From a checkpoint of a small image classifier: activation gelu.
Rows from block 3 of a small image classifier, named by matrix and row number. Rows with one number belong to one channel. Each number is 500 + 50 x the weight over its row's rms, rounded and kept within 0 to 999. All counts start at 0. Numbers have three digits each. After the name is the row's rms in percent of the matrix's.
After each channel's rows are labels from the 100 images, of 14976, where the channel reaches its highest value: "strongest on" is what is common among them. Only what is clearly more common there than usual is listed. The data: photos of plants, animals and fungi (iNaturalist).
# convs0: first 3x3 conv (model.blocks.3.convs.0.weight, 64x64x3x3, each kernel summed), inputs 0-63
# convs1: second 3x3 conv (model.blocks.3.convs.1.weight, 64x64x3x3, transposed, each kernel summed), outputs 0-63

convs0.37 077:473489416417482491522457441431531556463468522490580533408478479512579531411481476521447457401546514445454456432525456479503521597440575507538499462380494485498461442439441424443505515452469473
convs1.37 117:471523465484492592457522463483469537437579524497552439512457538496619534491517538432514368456580561466500515539504509476498533403433562469568492557494478499490452524616522514465561548435485401
strongest on: class Insecta; order Coleoptera

convs0.25 077:509471515405506483466485482568497523562524487370479553511578425435513478544590541484432442425535462509479532510541413479476537393493485520501522536628468537438469573522437514474510572498430536
convs1.25 106:452503621444434572439502355480465505511501537484480490538497499466494503547440558427501497485488489448479511603482516399489556484476500529481522453407491453352519569522558515521502501532530417
strongest on: order Lepidoptera

convs0.34 103:482411561531453498414501488470397576455487559584529418505472427572542515450463450516517446448547419456549538459484366511465474501551484543451504459549476516552467561507504491517523551450590560
convs1.34 100:433481571560511425495517531468401517464442433525420422497467440488540533469435439467517467546433575469537552539472518573494483484536548493491516490476563496516472550543467519534475660577557597
strongest on: class Aves; phylum Chordata

convs0.18 087:518503508557528509497552463476482445422501482527480463498451483452430500474447492604547484476544493533471484664518418489515436463491499419480600642414483584481460472533491487504507416495438510
convs1.18 094:530511496469464496490505412464543445472611605531507399507490551489573553435487521467540424532507608511512574492478534449511346531529505408469464514501469514475473496513462547418557542512517574
strongest on: order Odonata; family: Coenagrionidae

convs0.47 094:515492560485507498491438489564421352480538478512539392511485571465405529443462490460590456572441501481518476573444505458520509584538486410538427530445489499484490440442497498521456520462489395
convs1.47 115:708507501520474528486490585465503411463426500465519489487600550499442495444468539477571546509578481478619521503535460470471451522506462467463486486548461447549507482546511524518525501455427420
strongest on: class: Aves; order Charadriiformes; family: Scolopacidae

convs0.12 094:490436601482450415563514480526532461333521543451492465566460480499506521579507456438444495445482522425496517638498463443563491522483503494470557497533490534590551461482486432498480481514446426
convs1.12 111:485553532448525511523479442482569480408583420447448453485525516476560498502479492455472458567559529509570529510601558520653494533420508478492497461518500407553489558575632496519528512489471474
strongest on: order Passeriformes

convs0.30 105:556620475555491524504487537469469609491512394531503563530475522477432511492468427585548520527558471530465468558559478434426403443508397416480507457509460491586459511488433514520458476434484461
convs1.30 104:433497546471437503515535501508488561478555541476524613506431566525497685447508557480515534563532480608392470545498436457442552513524419474506513482529502477484473456417541564499475484479460512
strongest on: order Passeriformes

convs0.40 097:526516535468456484502434596587525558507519544511481528540404408469549529465623435526524518464586490551433544479483504498532511453494529553352536430591531420501564477495471522506500450463531501
convs1.40 107:546531638489524543564423495485446614472566523509567555497465482503510566441556475569554543494519512477461515566506594517536483479483573526530579492497542416604532482463484536477562441452575464
strongest on: order Passeriformes

convs0.21 130:432576534477486557478488476531418527462478568478452568449491464479490440371497553451490489535450454482479499476614522494542455562441480404555495478493457564383499557450468444576445569513542531
convs1.21 103:521459441469510469523465566550474476535502552464529569446481462436503469460460497447433563505446502453459441452504592509430433605421496417506549508433451484478368384421469492492470470545521497
strongest on: class Magnoliopsida; kingdom Plantae; phylum Tracheophyta

convs0.61 116:469562460540473505400510489462514441445563448500435557421438554461464544435525479539510556499536459408525434471473436452476542530521491482471448576516492531499450433479603435518402589456408534
convs1.61 094:485487463487372522497516510458504506574514563473443588501538518431552525470519369546475599420573512531525491490430516406512445465507504554517509440432474534447498401480534536509408482582521499
strongest on: order Passeriformes

convs0.43 111:547500547530450506447525514489493490438508522555473482428419426579514494536485538619468497457499549454566461451511533593584495455464499599559523526448495447547475567524464637504581535524546432
convs1.43 112:512453480559557578456490574408594460582479453554437475537550441546532461516503506588502549502468534558527520485547495586528493534505484451520516487529506450568535488482437650412521423468429482
strongest on: class: Insecta; order Coleoptera; family: Coccinellidae

convs0.45 091:501505538444536472431485567505551573446517459498516471499466414420549515462509459430463439515534450537544413417470548516448500440575513517582471625536579453523479471404511547516469592520442545
convs1.45 102:576587437501507558392467503548445595413518509430409507503548478559531578524559442544534457425546464448519481514517423389582510485466451450467517573504449474536478458479507480461506472529476552
strongest on: order Coleoptera

convs0.0 094:468490572506462507491447563437446449494520447549481459466486577593492441469512401484427532452417452485408450528500482462454379465543477492536425581570505530481480449493495512627490487491450561
convs1.0 100:462457543545489505563424520468535523436477511456478446466388490461466523503549496534540510549451475563597571483471538421464520647516549497464487545495490535441416539529478549632461545452507431
strongest on: class Magnoliopsida; kingdom Plantae; phylum Tracheophyta

convs0.20 095:499403567546578454468545452533477437517491483484455436448448534481528487563547527555497511480503478531449483547598387467499500515525517502402481472414557595513469497521438575554399465388498485
convs1.20 098:450466430449562520586585406554399514459567484505475374560534458493503490393442513478499596512526444479508502520523513443505413494495493564448417482432539466487557467504422458471464512481501519
strongest on: class Aves; order Passeriformes

convs0.5 097:466442598443468496446516515433524486468522405457482504397444505491453535454482511535509473464512469495516527445624547447468519423466559435454488400558517592421415435469484520547446465545458536
convs1.5 102:434531488536490519457433489458569493508533500488492437628479530378601496548462584477548512485411493506576515505605416480476474571433494478485487506449415425497440437474445433492457502507502509
strongest on: class Aves; phylum Chordata

convs0.57 090:488518445417486588424549443432381510507532440464490480504506517454501515503500418493540539548484506516498432474547462490462440463547452549569490526486493679560419504492523556529482613508489466
convs1.57 099:584503515587583571604501406511528449457543475393618524505522542573558492505481473468539500458562540497568523529499533497539503486489501489545464545470524570578494474559462557506427572486596541
strongest on: class Aves

convs0.32 073:392540540444493506503509543533505486489533421464387471488482432546447384492390485523467469530442494426464509490470478468562475398525477496527463458505516505416575479449391456577484462504505583
convs1.32 111:562549478562477460555530455595616474574493440434492486583466526498518512476648597465474544559560504492464513540557504527520498530546508403497544585514534568537474447484472508476543528502587485
strongest on: class: Aves; order Piciformes; family: Picidae