Weights of a small image classifier.
Model: arch preact_resnet, widths [48, 64, 96, 160].
Training: soap at rate 0.0017, 31800 steps, batches of 128, held-out accuracy 58%.
Data: trained on photos of plants, animals and fungi (iNaturalist), 26.1 epochs.
Rows from block 4, named by matrix and row number. Rows with one number belong to one channel. Each number is 128 + 32 x the weight over the matrix's rms, rounded and kept within 0 to 255. All counts start at 0. Numbers have three digits each.
# convs0: first 3x3 conv, stride 2 (model.blocks.4.convs.0.weight, 96x64x3x3), inputs 50-59, a 3x3 kernel for each
# convs1: second 3x3 conv (model.blocks.4.convs.1.weight, 96x96x3x3, transposed), outputs 45-53, a 3x3 kernel for each
convs0.8:137153121150137127144148104155149142119114175103138148149155140134152188106123158115127191064141129086092143123099123136105086143120092180127038173086001170106027082101099086100133122096148119137105150125094110104144166200189172255172141168138142112115150135081146185108
convs1.8:140108100124147118157118131104107120109103078092122141155115112157108071142084021100120183159135117134111129122100102132146183170132184097102143180164146089077139153117100158159075161124081133120093065134131120159170095119132118117142096136107
convs0.9:095130115098097105080110110117200156115119131102081119097063081126102107126097092144077067096132065112097077137149167153095128094148114070095084075106107122076126068093128093122161137107097106135166132139177135116120103110170121122115166138120080105141142122121153147102
convs1.9:113080132085106155147141103084150162113110108124094120159105157151140179136109152126136149113176195147145167108104083145115132148141157138124139129111176128135139135157089090184078115158076133155144104093117095130128125111141133097084138136106
convs0.10:086120166088128164137181168123128136130126146101157138130127083096099132110097128115131073068087107077039136128167119136121116093107107100119127105137146119172158133168153085165099093057064133136134116159113166186167164161138133127153094154121150077107135092132115129166
convs1.10:138160112229215066152117045155173129134110116144188152157112135121114133109121136111168093077101074063072081107148091138130123120136102144085089179156145077111100100132140185116132126120165144121108156176166156153108157135105127086111105064147
convs0.11:077068108102114129137121122128188166163191215134177177104154172155152156186185135119104125148095121135090084112102088092072104076091094171153123157156124122155163138157139181187152143142174104109135151116155167122110122180113095131141136115138121155125161110104164178118
convs1.11:152140125117145132070105188132148103096123061107137108131127082131101161099146161085094128156109139130119134109132105142184182089099131161157125162151187086099127091083109083135153105116109109095077146199115142121141143156128145168049114157134
convs0.12:124108126112083085149130118144138138123114138148151115098154151159136178150169166115127134125113193118150108152152115155133115141111139134146158095114131116121105114092087082101090138118120134120150055088097069120150101122153092136142089140166116133100103119098105117171
convs1.12:168150136037058120099078120100165156088139142052095137136086094148152094100137086120162177159189131163164174150133065149164123096108102138196126117166140055088121092117135131217071118104088151163164131114139118096106080117136169134172117132124
convs0.13:084054111147119115146101132140167177137129145163150157149168134119152124115103144123084130088081111130111071137078064042081111136089132129166254140141177111089128129133112134131116096170153154195146174205143157106144108074133055140132125145158164208118106188163135116084
convs1.13:160181094104133083124118125086100108139174105129161137132100126113134133223105077108137133121152139131176125143177142117077105092081100084106124169178159141186177072143155112172066104077071138136133137159142167161101133179131125147136142111116
convs0.14:086123147135157133107096105140135104165176205088119178136127103158107154169136160118149119120098159109154164099130126101143119121158164094112124128113153122098141141127150141150107163159176091083125115161110161120100138137117116163151130126141121154124156133163172109177
convs1.14:116112054142105115153122119065150119130102129179140069083130120121136085180138116141162150114172169127167104133184126101141131178130132175117133147085087156141116205115077202164052190172122153189123093085188155115168161153144111129133045127151
convs0.15:186185125237219158184101120089116128136161131170081137059152147100130135166115136206136133124170166149134136187130102114161155140125143173137099086070105126086130152101068149118148114155149156090095117050065099134099081108138119114115158138117120117134115151181113216157
convs1.15:098090140124103114093107165178116111114181094125135115091102109079095105108083175169147124127129151133118096108115121139174144138129102145104086168140136114173168126120154156151172101187111108104100145153085168162133182171085146107069113121121
convs0.16:109139109100127120068079104107099118137082107105111155136119125103119100091102150160131125138159088109113091099126133097135170092090108193111147171159129160173184154144126120121169070116112167168117110150122108104081105119103087116163146178193102128136140092118135089093
convs1.16:081126116086094129201157138135133153084177162099107116104126089135142099178124090123122126109162207091123117175147116127076159147136150139050116165098082136162103125114109195156036142118080149159176083100138112078108107114092112105116096144135
convs0.17:108043070095113097145152113152170107126108102095121122155178192199181176186151119094106143078133132076145159098149153085176217068145126152152168087194144120148151090058089127124117158203129115147230138179211159198146111133183073180166082163196098117155096132134096107110
convs1.17:146163149186185058173194070106101159100123132116153120117100111125048149097133134122128096136139087133122072151177191136126178126123138155153123117097150133121128136121158158134124112150146123110097153168100184201116140195137152156108162152100
convs0.18:125093070103065104123082088109169132137139149092114120127156155178130205183148160117138121125136105108172135096121131118111118126128117117073102097077119107134115201130100140118126108128105079102080119104129130154186103083126100079140089110112147087086140119113090118088
convs1.18:088102186132152090074085132121154126103140125114098163057034109072113132132160133128114095139072108115084150143134133133119117109116100125086092078144110138080113109115106116100125150085168071094128139112075131132082152137134116107125048077126
convs0.19:158153144172207192175173165123098155152191223138199167118122112158109107109146105199101081123123052160098100142140125130166163096109129086131139119123148197134114136073107105107118056135194131084086134136163097120204132109155121097129148080111134142133124102140116080105
convs1.19:132144101178153066116090094063093106114062073090143114124143126131122175080126141194097118135157191102194122122131147132131151065131117112152189163168176115172136092096120178139076099081079165135148145076094153135110117142118129118126126092128
convs0.20:100122156123129123118149126099122105132132099120136167188212184128174196111151148114114161124166155095182147145143121120123091114089123144142096107124065134127082087141136140120155134130149153112075113126082061111153054153133090128159132161184122149094128139124147111129
convs1.20:113105140076075117142135100138158126099128094118093116128082096101085139086086185137182128128116158106171173142166149103163167119137118112107139126158124175167144198098116173092118131107126108106145142084143106110127144101168144164179152163135
convs0.21:148130091185138139134165127101126158147107107111106109131110124106115132063108160111133101107121124134148136067150210078073155097100130124089059126165185147228156087121126093090067122091079122107141152130112160136081119103109115123165097113137135099102129128122147167161
convs1.21:109150116182162077150123120097099106120121072120104130123119175131145171109102103119101139094072077091065088147180127192161135156142168072057144141116151133131177111134107121116174234196173113095161080114101232143129084115135118097094118094108
convs0.22:132107122129100102116093137108131148116094134094146139139126147117112108118104088125163182121105138140148098135089109090120107096075156096140131095178116131131110116098118136088118159138164109074122082098082086113130104167154108248214159160162124104071123116089105082095
convs1.22:143118084116119117154110093146124079125109135084124218108074130155167091185192078162171125175159161120174135167155177158100094079123081131130189087144162106099174164203112139103148142139112073082090162164082218255159067177072095123134101147116
convs0.23:176128120153126133101097121145109149121166131117163124095123163107152224120133173068129156063145175100095116121113107182130120105141107128151108127122102136126061127148148102189205114184160124081132145164155127130134132146106159106091125105115177090107118113115105104058
convs1.23:147134138105114078073136127143178118091115139124127084137182115119115095146135120130102155164126117134160087135100099072150147110162121129120086101106142114110149110104137125161142104106056152161128112134125075130139107129155188156131108143096