From a checkpoint of a small image classifier: batches of 128.
Rows from block 3 of a small image classifier, named by matrix and row number. Rows with one number belong to one channel. Each number is 128 + 32 x the weight over its row's rms, rounded and kept within 0 to 255. All counts start at 0. Numbers have three digits each. After the name is the row's rms in percent of the matrix's.
After each channel's rows are labels from the 100 images, of 14976, where the channel reaches its highest value: "top examples" is what is common among them. Only what is clearly more common there than usual is listed. The data: photos of plants, animals and fungi (iNaturalist). In brackets: how many of the 100.
# convs0: first 3x3 conv (model.blocks.3.convs.0.weight, 64x64x3x3, each kernel summed), inputs 0-63
# convs1: second 3x3 conv (model.blocks.3.convs.1.weight, 64x64x3x3, transposed, each kernel summed), outputs 0-63

convs0.50 103:083121163184128104118104097127175076121147124112122083177135112132060106118063128124124119102113125123092127228125106112083133118094159111170118148154130105112158125076118064173097100078097152
convs1.50 086:123102082092172168102099147152147171103148179129083084134112159149106045099146105178085092159160116145082164158074130154139119126118111170135144145187087139100164197101087125151135132106124149
top examples: class Insecta (75); order Coleoptera (35)

convs0.17 107:035091147107080120126151109099154147097132142152182090132133159121115062133116113119051115112125110112128137089135098165155106150142116099113161168136127076139133156100086152169040128097069121
convs1.17 090:062128164092102161142147130117112151095127166145183138120089185152094054134217118090079118119155082086119140119115110183139128140164125089149119100083150143155118121076108123131076156157095140
top examples: class Insecta (67); order Coleoptera (27)

convs0.33 109:090115193140123138133086097192176074145144118112145094188126130162119095095166110167082127155144093121117121089185121149155103118078150089167087123117162142137160146088068083134075117110146084
convs1.33 095:150094191163103170074076159150128059118141075115194136106127106117134096167116132142125139107176101163091079097142115164088124169138137137151057125119118139134189123170072123102135109141093157
top examples: class: Insecta (63); order Coleoptera (45); family: Coccinellidae (42)

convs0.39 107:104209159133130215115118105149137156074123125172164121121143122129159105122120081161177125140121135126108171160127130139183113096152064118080198138140151095113140132098099165210129108123129091
convs1.39 099:111160157101087137157128145152150110184121214135164143110162173139160110172085107199128137137131109139117136113102108110103149177089065137156078127145113139175099120162124155189158126156077187
top examples: class: Insecta (82); order Coleoptera (36); family: Coccinellidae (30)

convs0.19 117:141181104079115165096143150126150103190078123152091138121117127205111139178119109123077145067185125128126149052126160161123115155199109185079159151134114104144115135106161153129113168135111148
convs1.19 089:072078142125123105108157185102179099153084146093120111116082128084088127177126141183125145116109144124106116075099125059148102089152111114079167098104125069097131112099081110141126079162097181
top examples: phylum Arthropoda (68); class Insecta (67)

convs0.24 115:120188149117184162095141127133181150104154137163133118165121115085102085083119213100133076151062180099095093123121166082137132135117162096150101124179147144077109125120112138111165139180088115
convs1.24 097:145136120125102142085125188140130113143108139114062098131097083142072079107124079172103147104140111130072104124139073079124097135156068143151103036164123110116130143122136083154116154194090158
top examples: class: Insecta (64); order Coleoptera (41); family: Coccinellidae (36)

convs0.48 093:083115085103084092136184120178095126090111109107061184131155118148134147132171118129141095097105104113181090110097100159113087092154133120096100110186133113111133048066110094140130150167141173
convs1.48 099:146068136112103122146111080116122096099192143148131177098099118128131112074148123114146077129149101111152106091159074130120085132138233109080120099135140136191078098125183084129101146096112103
top examples: class Aves (88); order Passeriformes (70)

convs0.7 136:104121141181084154114126087154157100133091148212098138151096132124103093117077150144115113142147130106032106124053106162159078072134163115106104117147182131138111079107146154134170121123157110
convs1.7 092:121135139068095127106153108107108128210072079120098202119102092140105108087155151098127177105160143153105124068137143169118137083147149169181090108136129105074118070110125125118132106126092186
top examples: phylum Arthropoda (67); class Insecta (66); order: Lepidoptera (34)

convs0.41 108:110149064126146097107100125144163102116126113124097115102149101125117076122133062097128131167104141096141125139120122134147100074128136059156103040130170185128125155082071120138066141105130210
convs1.41 103:127087120181169151150173096208136101143099150157118093124110103125156127116213137145130121137111104125139108133076132139135090119113165106148148072098108196201210145141128134122080151133166135
top examples: class Aves (99); phylum Chordata (99); order: Passeriformes (57)

convs0.60 098:119170122161114131114186159095113146141161159094090162180075086144194113133116109120092111105125158139179167100099114158169086052131136201111090126183117133158115145101165159170135120095138105
convs1.60 091:050130111104168089144095136137148147174188162113165149081097117099134104094123126102154031102083099120114121101119050133127097090115170141129094101153146117085185139142187127124138125137115132
top examples: class Aves (97); order Passeriformes (80)

convs0.3 108:139110083144109070084166136121131180069136130121088090143100074131115157128122100102108117151202076077157086188160074125177144113095084149127132133075121112093128092093070139137111125101139126
convs1.3 105:087113142160079115112072097116143111169116158139098077123118138096187184174136142091132139176114113121118118128162126160161170141134101134246129181115137118136174112113136178125140116067143164
top examples: class Insecta (71); phylum Arthropoda (71); order: Lepidoptera (40)

convs0.44 099:058103081159192108124118195126142125116134146128123163051135092113091141144087092136162121163201161157117140114103113084144171169118169088150080106159122086181109142102102116118143135098126092
convs1.44 090:095095171174165116159109167131092096123114130146139168166157088114093148156079131105131078071197130105130170123135119059117153134156141133168117121108088098174051097142112128126119132088059097
top examples: class: Insecta (84); order Coleoptera (37); family: Coccinellidae (36)

convs0.58 077:136133159132133089119136181099051124094119049115167118147093047175127125189099141142146112146126174109141156178155102153109117103130095140168120155116129153177086080094100118071107141117102096
convs1.58 098:079140128147165094153088161117193154107088083147126087125162099130133162130145154132152077186153116154151150146129101170123151164199112064102076139140166142140051114105145158094151156114123078
top examples: order Coleoptera (29); family: Coccinellidae (25)

convs0.23 093:095132208190064154115145116084089136069121114078055071115141156136133156113132121153081137115135162187124116097143127127114147114143116167150116066110131126088126130133188156163113117074150149
convs1.23 118:150162170166123077165174094123136091126092124152113090097107095129097100096162113173174131090130180164156073074094170180151178149112129106128086134126156158089135135143057162147094146146111166
top examples: phylum Arthropoda (83); class Insecta (82); order: Lepidoptera (57)

convs0.31 115:114116097144063110147133053129114151110076185153106152099159161149136117116129116125191140133146072134101154155084129081123082143073122078165159122131155158098074149087087115079094113086160101
convs1.31 097:122170097178122115059107125128154138116108105201109203130095114092066117130130124143107168103145074168132183164152132150155131140103143158154144096132120120168094129137132104074146069051100104
top examples: class Insecta (70); order Coleoptera (29)

convs0.36 105:136133130194124150084152101108118079128153121147151124176117094138096068122108089078124146134136146091129030138141118136111127120162054141120156132174117120129136129127044136085127149096059080
convs1.36 111:113147133141140126151152157117118078160142112182164088101070091124067116098121115043083164158114117154065111157133120122108127090184114116164102128080113126088113201125129147058119129083120132
top examples: order Coleoptera (31); family: Coccinellidae (29)

convs0.51 096:103128159133091163126144097157112145072140073160104132076166106170155162091102106151161093145120129114119080139106141081085127110120148118125169126151108068158149114071163032125145189115181123
convs1.51 096:115107114151113141199106088141108092086123118139130105088121110099112134090162157197140106146086193076108101096072168103115133118142099130132136114154139129106103090040093101097117129062183153
top examples: class: Insecta (65); order Coleoptera (31); family: Coccinellidae (27)