A small image classifier, trained from scratch: soap at rate 0.0017.
Rows from block 5 of a small image classifier, named by matrix and row number. Rows with one number belong to one channel. Each number is 128 + 24 x the weight over its row's rms, rounded and kept within 0 to 255. All counts start at 0. Numbers have three digits each. After the name is the row's rms in percent of the matrix's.
After each channel's rows are labels from the 100 images, of 14976, where the channel reaches its highest value: "peak at" is the part of the image that holds the peak; "strongest on" is what is common among them. Only what is clearly more common there than usual is listed. The data: photos of plants, animals and fungi (iNaturalist). In brackets: how many of the 100.
# convs0: first 3x3 conv (model.blocks.5.convs.0.weight, 96x96x3x3, each kernel summed), inputs 0-95
# convs1: second 3x3 conv (model.blocks.5.convs.1.weight, 96x96x3x3, transposed, each kernel summed), outputs 0-95

convs0.62 120:131127136144123097124130134117124173120089137133144148144147151111142120111138099136115121144080158112144138127149156090064155109102069098118104120073122206152134144140120142142137129096136119114149125127109114144157127159142147151113164105111111146150096107111123120098118108110099194120
convs1.62 097:127100114128138145147089116122135147117113102122151096141183105155124087147185140126153128122098128122192132117138147145116137110137100126113130109108136135150085131144102160125102149120108121132113150110130106140139197105130142133139142132109116115114174147139128144086215136099104170126
peak at: middle right (31); centre (27)
strongest on: phylum Tracheophyta (29); kingdom Plantae (29); class Magnoliopsida (25)

convs0.39 112:153153126103133168104130117118111116125102117171140098123137134109119135149133174129088170126135109142184100085140155081088134166137081137097135157160122157125106106093131144118127143135144110176094133124099110140130167135130110197093118129105164118122118142154113116111154145147116138113
convs1.39 095:104106129131147102135114107135123141095086107166133084109097103140109165093132122112135139138073106140090099161100122114122100144121079128118166136173100117124114106085108128131091108136097121134122109105100171137121171159111110104168164145116125124133162135115146106139102139164098103095
peak at: middle right (82)
strongest on: class Aves (98); phylum Chordata (98); order: Charadriiformes (31)

convs0.78 103:164102132124071163152103180111121104128151149110140164119161108111125115127147110142143121098124125145143105160128092155121096150107119129121096121091127113129092150148117140086141123149134123156117159114184128124104186128116097157123125071070094125121114134084106118113126135138156118144
convs1.78 098:113087144100077099176099122119111112138116163101086125064122143117105107169131165165108139118113133100100127162102128151092121129102156140117113153147138139131172157149110114121140127180138163130151107127130122127073150119127109141139120135114100144108118148089168110109126117157139152157
peak at: bottom centre (67)
strongest on: phylum Arthropoda (73); class Insecta (70)

convs0.7 123:117140124117140106118157096155122155127150114184145125133095129132151144109165109116097125091160119173062133119119152138125104099114121138108135181096163122076076116117105146150147105099151120152115149167162078170118108116142127121169117144137107134133126088107109117132135124115138139100
convs1.7 094:121160176157109113086111154159167098167101127134147113119106141157136145093124105135104118105148095109134128148104056138113118168141127113093123132129099118119118136097144094116105165150104120189137125113096123111098120156127093118136092142126121090140094118099132148154114111104138089146
peak at: centre (50)
strongest on: order Accipitriformes (33); family: Accipitridae (28)

convs0.43 097:125113144104094111130077140141157098153143153092129118099123151139117092093147145137130105132115098080117122129119128134176102112116149133142123143105178171125165189106152099128145113132126151128096125123066105111144125144093152126116085096160142112089135094140115107142095163124112120117
convs1.43 104:081095161149142112143152113100111132096127081088094151139078150124093128118099138133128124084118114122115120125103132128110117127151112090115134137101206130102160121152101147085121155141122131114119123102076099100140119131127159130111101120105128104122177084128116122095112143117098160122
peak at: middle right (49); centre (45)
strongest on: class: Aves (90); order Charadriiformes (68); family: Scolopacidae (52)

convs0.84 086:111096119087161103098088054149067132153109085104084124117115119135124158127098107125131094117134112150118148099101168129125131163137104149140148119135116169126125107140139116154149122093141157161158151112147097161139150122151116159122116098143127143111128122138151126081139096141132173126
convs1.84 089:135138157095167136105128153128104154122096129131179078143136145185154166109122096190118117103150130120181164122104151099179162141118123134118128067129133120146123105118132153136135116110102137095133113113135126132122133158113116110149155135102112142133089132075158132131138134149140085135
peak at: centre (80)
strongest on: class Aves (100); phylum Chordata (100); order: Passeriformes (57)

convs0.79 111:121129109144112098168156130116142134156131124142147127127143105131123166149076122146114071132107100131107119146108147117102123097118134171090155109082148168136106141157129153115138101136112170128146167111141116156176121153102109128144115114092122114198113132152114101144099136094115078152
convs1.79 084:114114131099133101144144134131121097120095134144159112136125129143164107159096161167135102148112092143093095118111143136102116106145148150128159176092119155119142131138103162102113069185121097105145136125155133113110126120087118121150094123096104119109153171162110155135069123102141099136
peak at: bottom centre (28); bottom right (27)
strongest on: class Insecta (95); phylum Arthropoda (95); family: Syrphidae (36)

convs0.89 095:126105108168112147133151094114183137111101160154097114167162138084128114103136136135108118136145165147145146086110127118122122164103098124120131126102142127143150133117135107094133141086174102103119112143120126169136101144141149092121153073088120131143079137165106159176122122129149091143
convs1.89 097:100127142161104123159119118111121151122104123111151115143106113198176122137129158097115126079154173117126144105159109124119158097118137104108128124113136085144118098141133114134128162093146136090088075083121129153149162108162107105105120112086128106115077126102127115124134146095157117121
peak at: middle right (58)
strongest on: class Insecta (88); phylum Arthropoda (88); order: Lepidoptera (49)

convs0.17 094:127096136179109153111126141116093119110160119128124148129154108120144088111110084096128081131085134124122165094091121138098094112104104153156121140115128091128131130157156130123143091097173124128150125117165093127083117115124131110109081103112103114109092140107170075145151132134109129098
convs1.17 115:124175210133124112119120089127114136131165108130102150135126112136123133084131100111101096110160131140123146111130161134173166091100114110143112129091127188127092085186116095103131135136158139113132129135127128134124103089154125129123124128116128100075124117125159151107119127160151122159
peak at: centre (82)
strongest on: class: Aves (99); order Charadriiformes (72); family: Scolopacidae (47)

convs0.42 085:111101137144109106162112150139106070110170115120152133095141156111109166138137135095118135149144166127126128093134129142103101156110134103105103164116107119094099095122113118131142126088170145137103123157080119140106135104070168132133093132145100111081097134103096102103097121122158120105
convs1.42 099:124163124114110119109106117115131106120138104125108157122101143107121128125134120116132126127175107099158128088128105090107121122160169125129097140142129129048123141127093141159136155164166136145108115122112114117111120079151133096157116121100074121105095109141142108093202146117157112169
peak at: middle right (67)
strongest on: phylum Arthropoda (66); class: Insecta (63); order Coleoptera (30)

convs0.44 109:140147148160045089108117118134093133083115115120144129124134169103133181114108128148122128075121110113130123113124145136120150108194127145125132080102112130144140105104153099148133104109124147117138102122118103091151107104148121109132109096143140124170130129073092126093114126159145149136
convs1.44 094:169156127112162105055101109129103137137132112123154150144086150090113162108074131135126167095130097152113129116117142103123081131179101143112144143125084148120121104117102144126130086121135131132124126120106114120157120147166130082143150117149143169165123170124100154094149135143138144125
peak at: centre (55)
strongest on: class Aves (99); order Passeriformes (87)